{"arch": "caformer", "model": "image embedding model", "dataset": "telescope images of galaxies (Galaxy Zoo DECaLS)", "train_examples": 88335, "image_size": 64, "crop_scale_min": 1, "horizontal_flip": true, "rotation_deg": 10, "color_jitter": 0.2, "targets": ["bulge size"], "num_classes": 4, "embedding_dim": 128, "norm": "layernorm", "norm_position": "pre", "hidden_act": "gelu", "mlp_ratio": 2, "head_dim": 64, "fused_qkv": true, "qk_norm": true, "parallel_block": false, "dropout": 0.05, "inner_norm": false, "drop_path": 0.15, "patch_size": [4, 4], "conv_stem": true, "depths": [3, 6, 3], "widths": [80, 160, 320], "kernel_size": 7, "am_softmax_margin": 0.1, "am_softmax_scale": 16, "init": "torch_default", "residual_init": "scaled_by_depth", "optimizer": "soap", "beta2": 0.99, "learning_rate": 0.0018, "beta1": 0.95, "shampoo_beta": 0.99, "eps": 1e-08, "precondition_frequency": 10, "max_precond_dim": 1536, "one_sided": false, "adamw_lr_other_params": 0.00086, "max_steps": 12300, "batch_size": 256, "epochs": 35.6, "lr_schedule": "wsd", "decay_fraction": 0.4, "final_lr_fraction": 0, "warmup_steps": 240, "weight_decay": 0.2, "adamw_weight_decay_other_params": 0.05}
Rows from block 5, named by matrix and row number. Each number is 500 + 50 x the weight over its row's rms, rounded and kept within 0 to 999. All counts start at 0. Numbers have three digits each. After the name is the row's rms in percent of the matrix's.
# pw2: token mixer project (model.blocks.5.mixer.pw2.weight, 160x320), inputs 192-255
pw2.0 097:506506531485516493505527514484580488501418550431462477490587475444553466563560477517626566451390442603440388520509498462523505502476584437507524460515431512519554510542504540573530420492517482
pw2.1 095:481505501442534475568442482436538523488422490474526483599514596443519454512453508491388509382479576485434457536465444467549487457449537528472399499543558524500447482471489449372449551509521571
pw2.2 105:490509476492501508547544462491454556504356469506403450509421487507487489448553526538491483471481506537439431524465464505463463500392564493504527465516572551574472523384504577563485464525454476
pw2.3 093:516494612535463509507432607511523474521405624495506501538532469469482490424517542500549532515513557465527396438547494538536347602491463506461488523354547595496493474490595487558498517554505550
pw2.4 100:402483469547519488503562472528523503508571468454481477482533538567438494505410509554517461435496550569533552433558422506643470521368404425557498539482455428536512519465450443458487555417462507
pw2.5 096:436439457414571462424512489455521514516491482519511496488510610461425479533438479506475457438497440431347528507448522524527498557471572442474480449555477493475464541505548524518464520470484508
pw2.6 100:470550431495459501534496488484563557503479501502495472581516503420555464537511541462535526544472500472493666422520449587543567495554513517555553526502504565465460465520540572453601527471463504
pw2.7 102:507469477609481520486467529521429492453537501502477529394477492466460422455516534545535419512510587592464628526509487577477470436467440504563442513511605419434554530479562436532520423494497483
pw2.8 095:469523456537595409509521556457424556481546509529476452552457495547459569469497458419468551446500506506467488524538488506458502456470437515551555477492500459466457481414544524438461478492427501
pw2.9 104:657455467490436498476494471538437467509478484480503475505563432585500466527487506497496469422497480441474538536597400484474467504516343488484439529457479495496524392582511476537519525548397445
pw2.10 100:501531446619452612512463467528473471556536441470488532492470537538426367494571465510469463378540487539587444600502484559462513519497418427516518568534514504527482508502351400515466572519472510
pw2.11 098:566469462439514542528523464565566441538452520633486431518502578552514470501542521475542516432585467473523422411508582535438527590473461532523439489512476484571439532471442511501513601481512511
pw2.12 100:485519490553556412536475508527411468499466464414466401507497507464459529527574476449487491487465526487558506539553452490463538545449496540535547535489370490437469614547521518588539508584475535
pw2.13 105:450494492504536542493521454511460445566552504463511516544523539534581455603420528626510462550543447458499509581536495501533521532483576475512486473510524530489478614478553462407467503455474504
pw2.14 106:507568510479466521410510448541497515515465530480447472406469521569465463472504555513579481536405545515502570515407593417556486554371513535457478494535517508512525509610438481510504493475442488
pw2.15 099:631553519546482487462465590390417480509500520474545478544499501573582527496477470486453521439532493508547492505512482462507509518536540399567464484416529565404625469506551451585410520540575498
pw2.16 104:421541503575398595582450527508433502468554551490587480485598535503496463535545493416483468519551536561487548527542415482534460502608522524499436469558542520579464611512479528520497513584445517
pw2.17 101:501591496465466457525486522528541492512499553551442536463571519511491476617563564459536528560528512540495510499441520518523427498551580551590538541432575515527459474430496498457544520523524583
pw2.18 098:576505433427458481532487520447527512486473533502502482513410533456538511548482528386510502494572463443527528490478460536486526474457561547543483475501480477618504496484503523526477492521569364
pw2.19 106:528449440548477467390508497508544542482545490505499525513535530451396460510515457551579356560413576518472494502571459510362480421534346465550512526491430499465465472549538460542468462491483512
pw2.20 099:425465489490443496473488480533410439566469472472555511519417522533473514490554470574438464544584442552487624534493507554452561446550557545400535545539481490488642469486458621491475580490551476
pw2.21 094:539480475472503515417562462470581478505556462478414528520436524453489477501486474493546434521438421488517470501399524480407507424483526477538450472492550411514472550457488456515516399413452497
pw2.22 106:520537435487490518479493547476466490466521363477512542485616404515442474503577449639501556478447524568533522498473551534425537571453465458431483509499513536539507433440606378470531549531566601
pw2.23 106:493540441479489505576512553549441489532467516494422505478584465569598493437499411508495522507516517488500412531429402490451438490459398519544452519419483458490463520493490484634409365532500487
pw2.24 097:511542493463485495488467444524467477495518500499525395559462505461523473532490496424528496478452481602473463506481564547481457473498534515468568496468534455527524496447519537605520447379542493
pw2.25 092:505547427507494485483546494514450530556489529437513530527528528506526537522417473490476467499569484509387455549484531553514526590534524501587582490463463489421522546419545512547501519418506520
pw2.26 092:474541504493469574504507526457506423573496521530547493474539440463477457447507417403524487437498605510485530486537542573368400520469560477398550469511568543475458466566481503601517525577391453
pw2.27 103:577532518568472547512474555394444583428498574539525505487500547613456483580564602521468451497477503476491536628514482495517463542392523470674527511462561439482472368498481466470494591488548544
pw2.28 101:583535443522529496419516553504446423453493514589490538422525560505555537518589581521424541513436581490420470492464508470372446602460411542519495501469455501475511447468522464487478514551508414
pw2.29 099:471527452441564471516596489494478519479445423532549496462540591479472488449522453474465456494376515544506520597563514513538505436473488481583478509539514469484533542486478565576558447468527484
pw2.30 102:484520382469473521477533552411512588435448467551551497489370542518507537537508490485544525496547491480486451509488492542554520518498512523472447531472512465466585514593536507480478597477518510
pw2.31 100:552460475495507491538500383540454527535498556486471442495475456555444580544464593427524439442516561571466581542494525543491454563565589569416549481444511568606408473477453519581529509503512412
pw2.32 102:501447406534455551616467453446502498468519533483540492522470556541502466426491490490557462573459416383425557480445567575465491503484413521557458508429554469449477420590463478417508386484525436
pw2.33 099:641474371513556559465531524511554550502395473440474553495475500563467395371446489510481522526535380579593520512542479506474523495466502535510491545502504516490443560419567511442417402524513448
pw2.34 097:508480416521590432450522527546456509437549524461596532452445472513498518421558475460535495491600488468554404532409550462522541528480530481416500430526512535492460447518423573645422454461495490
pw2.35 102:447591516496539481515546484584564458454525505440491524533546494520527480503486454560494588493502525510468501551456501475583485460483561435498544476514487481528491467528515584505477421487562515
pw2.36 106:406547575412471564439502508500565445422506528555527447437574502542451468518525498497474387475526478487480577574444439484420500570515565494472519476489430509446567517501487516553548482503507463
pw2.37 095:493429520530402434472462408565490637471479553476558482453551592434543566542513506453455506568554490526498404472519504490415521499511562399522568490555577526618532567514463523468572532525398493
pw2.38 097:552496465494405611523538556482436467515493529525511482542500537457538422462460520442473503426507445527462373550513429531526558457474417556544498462535503506460509419510557564445462500399515486
pw2.39 101:497490480518435521538478567480497467479515562515452458467627478538516490476513589479497437493479530531473548505505503526523507542599542537448457523565407547582527425559448477427567506506488524
pw2.40 102:485500525586498496456460434452426509455489625486535532531541466531521565443518509405485509506493464374488581539427494494460491577603549433486487487488465494439534596548493488507493530528478472
pw2.41 101:495527490460429541487473497528478490524445495405463464506522487532460526448562513484460517573483428464442426525471528570550548515578415512462482529568494490458546437476507509543498522428517542
pw2.42 103:397588514556447516564553471480433561511550445519506428597448555573468467450544571452472513492472477471548595516484466503538498494513444439539333504558542536502499465424431473544532538436524524
pw2.43 109:473457365446474544553546486507488540417476462481561469516548573470470645354574549573476413563498522440543549565477448564607481574550543478459507562461465476510467557491531451513400500440462477
pw2.44 098:555469458491505494538407569534470479549496473462505443503443497481561430580444480455475463552435382534422538439430556528498503511490478548485445417493421550507443538523490552378470453417457502
pw2.45 102:416498448463459484450551464536456616493562505503477425423571566578461481592481565582481462471515457472429433522446486511550482428583459485397495464580520503436483486430578539455566540468534569
pw2.46 105:483521531543497483545524520474513651495543558498508544513318558565449484463550531541598434563468568484521458564523451531568520490547492515486543476475530486479446487560489415481561426482534503
pw2.47 099:413479501496540428552514547497496609469470498531408454476496535471561425462454489508526556570498414490481492482472448539503488482530507535454380475501428592508499442536464489509491502519618613
pw2.48 101:548580522552563460568455564537485463477488578502509538442484521451550574493476447427415418449453467533517470458450598493467456506429488455608474502579577540435510462478599555548482522455440537
pw2.49 102:473410528517521466436547485442514552513495530481515401457552459490394588442541437524540512436497468459433504501495536485551469433496392503482544528481525546524436513530498390518500570414396405
pw2.50 095:477589494520529477585502578462450517413407555480508375515442454469517533421578546510508541531539540569553473491559499519496432494464525457553496477497415445480524574512518473544540507561494534
pw2.51 100:503638536474505547583541541523533484523429504526484459486469524472549490515536504497525413440524567496537564448566446482548475525469490508558426441447493532480563469428510496569586507420450424
pw2.52 103:653463463521507503490463423502554526466565580460557512470471464519543540491583393531512475570516455530459599582566526465383484492585513584459434497501520480430515436488520549554533511473544501
pw2.53 101:456542479401491537523471541482484540515536488581516487556418510530488496552504449424446479483483501515483477580540460505553519519464604521499515453516541484451552416465485434456532476552519537
pw2.54 103:408523406511565517480485462492593459486538453581525502446531439491503443475500474522538563492519573455530556458550513458581547498540640498535556469464412518502438491532471572447533579555510518
pw2.55 101:463553495581557483560502450494395387518493462518469466494531513490591516567586400546559494471472520544534412505485452515509422534474426556414428507505441479518538452522438529521404532402518435
pw2.56 101:624535479514480508490469485486460401477490523475580468563437489448521519488496495557486468434559536454528473501523530456479433411466560503540479446501496484527531552407334614625529462443502490
pw2.57 100:588390493406597408439457479476496594508537433493496562633528496486547409476492518403513493490493494372537527532476519551537417447554457568496511491510504530529541533560449516510508526485468447
pw2.58 093:594449456492565495536546523598618495583466477475467531476622472560539416442538570498510431491442587503514414512399574500500513587538465444469503470513514433502447531497568485487486469508549490
pw2.59 106:584511536520547474432508422538473447505475460493542451462491523502561563488494459492524601487498547401529519549473491478591497574530423522584484489486552495513529500528510524426559439487519450
pw2.60 097:434521505396539582504422590466410494502435575376500551459448533429513565502518601456520518523400528527423482580541476491643470483451533441636515473474567497500526468502481475505465548464589561
pw2.61 100:552526430530499457496526546529373631436393550498565512525470526497439480474538486548552494550451519440549532514448604553579523441494481508431453542467621498481485500510451602539493418589549568
pw2.62 103:475365529475450466458446546608522477487483553429550508444435561513527485508477414475509499485509555505487579547477497483513554498508536580487533465503444541491519589452446420459403429404505498
pw2.63 103:493522494519451411523533541581504518513459481521497481518388462458581403545468484505551515518494483487499535528522408493473470443518502445443485495536488494513511475515478576493425488495526527
pw2.64 103:484470557425472493498495430427459476508496584429458462434593489419550480517404412509482467549545532632514415468513543463553549518516464490510520504485447550442520526549452582415517540483543594
pw2.65 098:459471518446418610364538495402420529490529538438472467504524463467517490588423490469472497524462462538487583437473472449394447484435501506448480480479437512530499464485575549485502514441425489
pw2.66 106:459470627528395543600484516566555537514449569508445484390437529493436500463418402431650464512522464458495552459517515476501443527493527488439431517480544455530487483489456518508423573587576454
pw2.67 095:578543484497440458463454480468536514485471468400421489509481592397554444473524571437439516519474429577483536495513498480386536469561465487546520476466545550516495435579536447506481434439489492
pw2.68 103:516566428481525542514560601494461418480474459479468492464538479533493505476557585432601495509523523524529555520510528434506504417421536496493525436441471438486548505416438441540490481490439459
pw2.69 107:481453425473449501430411513494365573513510526503514477553493557442523404518578482484503504451555396430445330478492473520538475480539546529537570425494601544496451567462408592595428464506417591
pw2.70 105:572510551432498465433579450556486519544588446439475432596519518488504589522577457471466448495477456440392512466491505518505487538482471422596435500486477524494468540525539515538575470485438499
pw2.71 108:502435410446462514464466443506557473538447502538549557498362547520437483520536418590540488452529542548583438515595580509389484466507487496530479516427557472478498404449494523286461512480449438
pw2.72 101:467534508446470591446439515551505446520509544521413484507522456533450473512521486580602475449541490462542423513398549540487549447459409446406506467490567520414493550524492399468540513495478530
pw2.73 103:398488448472530509484505506533584532512523474461548520486430485540426504519441510483481519520453503575459414542603502536478514453506501475401527436463521549440435518503495522451576506489509408
pw2.74 103:385539519564577512523464477500502532562507414484477436481451502547476520504515514541454539489483499406523505508549511458527452459481431449540511449477479561529599593573484484483526554436534477
pw2.75 101:412427449484474455524490488479385468412470460515559556473591527530577512502616482510521543511481499495490578541494582508500495539447599514535535529532483486582560535504435543537559583472495576
pw2.76 094:417521534514487474417528454516462452511521568506526492491472532532512476448575448413483516492471439365449566476480417476439508574509471492524518533526453490518550433485507441494390432537439475
pw2.77 101:532518562537424471503519467453547394462519553496447450484557521570466464503502548543438456504542463504371502520460539503375387515500486419525501527485540613528578525489473426523405527549548534
pw2.78 094:450489438521495533592504513476460455543458455537515555504479492513453611484524461551550509503508391502495416478478429507547440448464511510455473523511507517574530483515536364548549553495551460
pw2.79 092:522462527508509497442463458565493592472513455466552365465517456661453529581581602450529510562477513496539497525471520539385476464456526522444524466406562564488471411459531441522619504572542461
pw2.80 093:424480451463506509592401454505390521506510538513451449527480528528449532464512520561467555476532475453541491574608551533598528566488499558381451527462557459518501501426512490398398442447439416
pw2.81 098:538506494507470581479408576535498481519510501469519568512530367413562494401464504520588545530521486514544383523497433541575498515522475487614525535494490546456513585459470542551551515514586429
pw2.82 102:529490566502497464521433535461485538450476518450429554504467523483612510491543431531495539475532471528498404480444455492424462445475524546417423615435499413445453514540420531481381581599572424
pw2.83 104:501466464491496513475584355526461457538522547404475489527520512537418447518620467555491474534511477492534488511584453517590492490542568464485509545461561487536507618470494490527504441461536639
pw2.84 102:488501525478500575519532442520593483524445520468482472429554495571484554420512451496499506408466470446468467524400492417550493537526470521575358520453550540492449477535605556406490508469530439
pw2.85 099:432501546545517505473532437529400508429524493471469552458468495556507581435505532502464476513520514434558557457469444474579483497489508510585549487457472473520562436458527576488598533465484533
pw2.86 096:472476558515404504575473470522418556526522516512484343546527501572497523464553575558539518557475413435450473515517500544365485660627508477525464545543500458519487465478511391570611488508436502
pw2.87 099:548451464554507429471453523459535530505394442466468523449547465540502479616447412412449444455535647520438555635443471545501441473447517528526566533577492433495476623475539427497465496503491571
pw2.88 100:382411506577418524499516522520435505516495495492493589467558499542558547486552435534498508480514541453513433470437534512444480472516478446555514498514463404480479459418502480469490534455452548
pw2.89 100:476474468529444503445551484518425573466461486489469498593357503482521433648494396402451476543456430478507583494526457518498554565486463470559535462435515544502418472516562455538421433512495458
pw2.90 098:471499463518515388544386484559538551427459538500547462482500536535523538481478558421533445495508473472487536564412579450533417419447488579560518502440413536572516533491474463571520426501540512
pw2.91 104:486395504561511490470446526372521505518559463565521493570510522464509531403438489488481521543525527554536525474446549575432549507476587452528470543438602563575532464569454551541594563450533458
pw2.92 102:475515506438488561595521501423454535513554557510486481558512483518386540629498429503478549484539440486506454473536492477473501471392438511512488488420466547419525431425466475407545481459432578
pw2.93 098:455519563483504443441536535515510509470536489584489455459517541449520457530532509475508599412507490626557575464520483521497527429524583502524508558396459521532454545459461574516567469552555503
pw2.94 092:411547522428560508471581493463477533520532521516523521502439437502490511506466502508594451473478460490490455421420469494385534565513503516455501473411526496532507572474565425606491543552481450
pw2.95 097:436527549502437608469494420582552452458549504458468461461441535324516506543529450580433529504521558474525498456509528468423511546520560539538526499590450503482540431485556471477507480548485562
pw2.96 096:556568431404508512470539563422578463507525535551490537452414527494522391511474525535383511450571558549578514504542442496444435583466571489458529455516553531508463544485486477579488554560529530
pw2.97 095:482464515602487478544588472469557512575530559486423514556515515454463445512518454445528402381525447466519567487461509449619547542519549515430449493498482577445557586455531494403544578474492572
pw2.98 095:482545581512470575466517574465488424526470474582493474461512497454446515548587471517549480491457408401393462510504518502524519507430552479527448471526500514585462553496516504465510473523560491
pw2.99 101:603429462541533526469555511496420512557434516515448463443508509555603510402518479502536539509503638506537396496532552497523491489563508527507522567547471531439507519456511435490415477439546543
pw2.100 100:520570556436480509486548592497470459455473491481488550577506543499478500554559482476520493504558449494575478525558481463495438600530525441497526555504478425447435482482509573566559379454502469
pw2.101 108:433460455562603551500547434521488441538475509531520524415517461497463608558590449480498364574487591513481574531506502548555442476476499479521514519528516530474412624511515498523427551503582565
pw2.102 105:428498548456545460483507566525614460513433505450505526506471498451509522493538490485458525546514559470544531453507444518567460585441459500508496511473552440509494631505570474552507309489519584
pw2.103 101:455424541457550556535547463598495531453560493492560527450589519505546529533486453487530466451518474461481459535492540432594409372545548461516520440448626470519447512497465507517547537487507503
pw2.104 097:558531545517484564511506527533502487504518463522532505454484537460456396474391523543477577614478549426550478452482398446438550570491538436437407464509595521506446496511497525513559540517550523
pw2.105 109:510475540497405513553436570503490544494490541507443443408414463567475546460562444422472514546564391531454466463532477474478499459592543511565467496512484598463551583518392405506406503461510526
pw2.106 093:515384504533510474500488501460471499493545428551494506411426545413599486537571510440490468398482451596554597432404529452576482625444501450440524496411532500470432527493485505508546518531466523
pw2.107 095:481488470522627514455438465494424505514512538473535598531483554562474527488438499592361491511431483480545425458469548591540536517576468513465488472449515486511566504571468490443529484445490522
pw2.108 096:424522456517487537541460463525565500550534508514500519474491478480462535521560555585446606446512500499483561461517558455524470544514578519431484586477486482543533551491484547553507510460506421
pw2.109 099:580510446571548509535468567559461544547587505576528495494411492486419546559516471467527474535505496543580459436517429558534512413590424413512552490480542493536496544474465568446476467538501578
pw2.110 096:494491547441519474509450456564508616549532557460522569534363473490539478395529464493446545407501634408545472503491579520440531431408509461596492414458520502494512504415467481463461482514450498
pw2.111 094:518400480507474581550532455503490428480403559409567533469442527520536420368574474545522439467510544543498438428516500503522493447475521528480516573450537489506496378558464573512444570486507498
pw2.112 095:445416499496549512514649479371554463538545451448471464535623514562448496554529459499541494458509413510500464493491466551441505504511570488524559513561595469455560509547516543592472481537490501
pw2.113 103:518547481423499537589444531435497438567434541579484467474502570448472428504460519531438494555528444542492542399498491494522487524545486520521482471515450480472474543459516512489511572473445438
pw2.114 100:434427471516498465442471485465476464621475509476418451516499531515439491554631473495534503486398498515470474416545457475499427505480433564551469469497505530529408549487456457417526618500474467
pw2.115 109:637509482496573480516551497551528518489536416505444547488450513485486501566448466417546639454454445562481378563497492516466512503445473490594495489519557574479490516472553559472567539471541465
pw2.116 107:534485541585529545521530499514490485484477606482522495578515462523468571516537504473505485555464453509506590561535437528483517559523488491485572518519480563505559562520531566454433402583515438
pw2.117 096:512522464445455572497478486416457432475517527473523505490517536477544512428443559554448433391536462428542484438552512547544578616542434556517481513494433474516460482467419470461478527507433377
pw2.118 094:511514522534492510439602495563476554495453492508467552552536509523543476553495571481493566532511496526524513478535509502529495494469468530516485478487505540477503430592579470441542516581553599
pw2.119 097:510454577386561452595470528512492474451493489504455575566466476478529511462523542465575562546529536602520544431533485489565500488516535503465464529512561384439435438555454604489530403417422484
pw2.120 097:560412502456508515510531494484528517494433523521532509440413484537563458473470601368558510484465476555545569510535551525577496587556493439444432485546499443465549515434485520429473427561533556
pw2.121 095:501561555465447474508539443453467497545449538594430488447492469450491517424470565572482430472490547534617436530468561455464513472419499415555515483473450528449612461509515548429454467517475388
pw2.122 104:542559578460504475470449587499409470420520498482452534464552538518471542453563439478470577533485426494556423502529431537569483464505475496471516498543524549454566459537502538444477564518452438
pw2.123 096:505474594522519413585512541481488577506453521514453438502530524403423457475377458544497578574466582482561513541511469538596496518466505511479506469525468474432460466489568466388443566534393567
pw2.124 101:500496479549510525381494417509489448490397535546528481548528508421552464450476542440541508537532569558452598563521462499549514555481489548527540553492539516432439599537602515526579481451445556
pw2.125 093:505445584448484600456496544507489492516541507480475497493487445568462563529502446433562435472564427442470528538536499441477573464603572405417538517510440583496484498439535507372468532443379524
pw2.126 101:447528543462459423496432520604470562524549444497563539472525510436583511358485447522457607573521554393535425465487510538473531541545493506446386544494535441464525471459476497457461444569491485
pw2.127 099:488558467486543477452424446445387402506464472425520415496549490590494488561578539509405509484530451470477495388511503560498511534505484478491446469488372483526552478556543534428530483555402481
pw2.128 095:373428480533480485513415510531420567513475512488552447464547466438513493502528515505553488570589589527524409463501481490447612513480587486499479455583469422501452442466535608512483531455489613
pw2.129 104:543593475484520470528447515512422476400477493507558515516468570491521415596492533520530522549520484577485609468484584586469501477484438458429444532534531442512477570451526483435505547436447507
pw2.130 097:518443505431383508476466520506493572502557487458485485478571516569500477514560532539473423493401574525473503531549483483457538489428487462586424467524501539502484502622454495448567480569485482
pw2.131 104:509542431580567506577539415599465479513503564494617421485438557415484487477523547382484545543508438470551563509510530473629488521494534500534454478469453539456494494537544520477516471482515501
pw2.132 104:358415436518607499462465581569532522509521590554483506531419486456638510465474534403543569408452516574509510457609589568484540404545599503510487505422526410456513445473598510420487437542571468
pw2.133 105:472470510487506525563488456428486467498555472488496442463487505450443428459387370435475635472489417506433472443441532462460460584495498554392478538521528426517492563485595496467570449580560547
pw2.134 107:535564564447455623499536529470397449506578491481579397499443550458549510592583571414545487541482576546476556514426537470480561461468510525521463448523520458466533542449549573588521388566491527
pw2.135 093:488525528532497471529506513533612555546611584470552552500438510414506499440491528569478489419522436604524439503576485577551511532500479540495424421555482467493509529541517413493459573440564443
pw2.136 092:564471560468461540453525480512488502570529519533503522487436421500548466494444442554555544534452350528532556564589533454538533453479479523559473504524572508431561500493564447459541463480518543
pw2.137 099:539586618541494457487530540534542461519499509545414476443336485482539483589508456532459447415595543563443465407517577441546528524402569442494520443491543470499519404525489513450343541589519491
pw2.138 095:525511420483465512471469534564509521436466476511492605517428528558560525603473443477538484438482510454532544482500447448475461435541519498493451465606536468478462464495537518500487573457478492
pw2.139 098:427529374548521493476392466496460458496558536459412480489542530398476601503502501470408546472512401505492491471577513462493516569515529554421479540523462534500536529569519548619482568527471478
pw2.140 101:635457420551559433526506625506474491474575438452470524509508506478504522595544541517526485410546512487546441509498529485496495522556409503433477439515521474558459567514510544441527556507514466
pw2.141 105:478451464519448569435524486481469557543444577593457465534344489465458565489555512487500521486512566508523640461545522519465516411588524512509541470550526491525528474455508573450453586391568547
pw2.142 102:524526438521432455505537557534546578446440444463544571452500484454452425499407605572474454485488515561488498545499470507492519505494529491527506495400568468477520544483506530614597394483417593
pw2.143 101:520457528463519504521487568459559448497529541468453510531571449556453556458495531477402479511506426469433527449531469515588526565535496547574500542531518557484601507517595411480464560422480471
pw2.144 103:541546500480525505442443442493538508532478564566520567523419407545512441531483460557480465459561479529495468494530469520533504436489531486522444512512494507492491562531519459479517468585476459
pw2.145 093:498562581515457462519481468486545430530448501529496509573494531526484422469541450544484465572553501526497468607451405514520489464522397575598537536513488528492508505563429542629590375494466551
pw2.146 105:382490462502550503523490565523472546509453407444520579468591505521539492463547463553423499425560452510537464481623487518609542519526455486530483520537543442509452552486547458359477474433512411
pw2.147 102:593433458500462464456470478525467488525421564487601514393418451521543478522478421407540547548611411574416466462462511509541480529462436589518505470441534610430529543463466521527489472588503558
pw2.148 103:451419448463508536452523609505522494509406456489457542488602534467532467579480471483561562488494590566445441416512511537474497467591454561413489486521538535502460542548503635580513490492524460
pw2.149 107:446488498541544474494515550564510510440481501534497542459437492579558466528560388509492438476483527566454477352538497437711500537449460480389535475440606449468620597432478505529515471447489474
pw2.150 099:488458493518462456414449542473512522465473465520509459445470564541491519463432553409488606507488413455476530545515447450418482591465401513511543479541428476540537456551438510440433445513470524
pw2.151 094:496546491559543468443569528473499427492604499366444516568521456497409457539608478523450550435536517617535592535496509459442556522492541503418593525447564546558562537518489498481489592468507366
pw2.152 104:507521491500489462481421481539505465486537512557507413411515465436535482430528528515492455496471479545512447502496418503508540488489489560458486472577456556543489564534516525475493422494449518
pw2.153 099:516513475483507489507559494471447467500533476534494599505535520490434495456433464519488482461460473412511434556542450492527396611511520572530520560506541533474599529502536486514529564474469473
pw2.154 094:439524539508502485379470493481461479497430515532418506470421507485429547515608518530598462432483448478560447482419393500592512541422503458508497451498569489541533461551473467546480564507458559
pw2.155 102:506543588482410499523632509600501522457527479517462611417467506511560513330519520543528474553537473506477415535516397510509506492449493534414573435496522536523569521589452542537448437459573503
pw2.156 099:419552437411533401510521490583579452463530486553612420444421474514436503510518478497594540391517639509552484425495478504504460549402536524482555423509523451519504537457491508390456585540519504
pw2.157 094:320524529380498489503377547487508461472483558453495452501495491595438509565518502517561518495497544558455509503571528456540466453521451444490493512523501524422551561478546499590472523555538427
pw2.158 095:399492515551451472366570460504399508506482536406474491415458478541433498471486424548408544546523578529493548466470538558414539532544449484572466477526487475445487461607481536470590485380559560
pw2.159 101:435475533478497543526534528583563391472508530493463511524505443442459496496515419373532575442602510470573504483455555436468513523402625493493536490442461510440445571411527568465436496483549490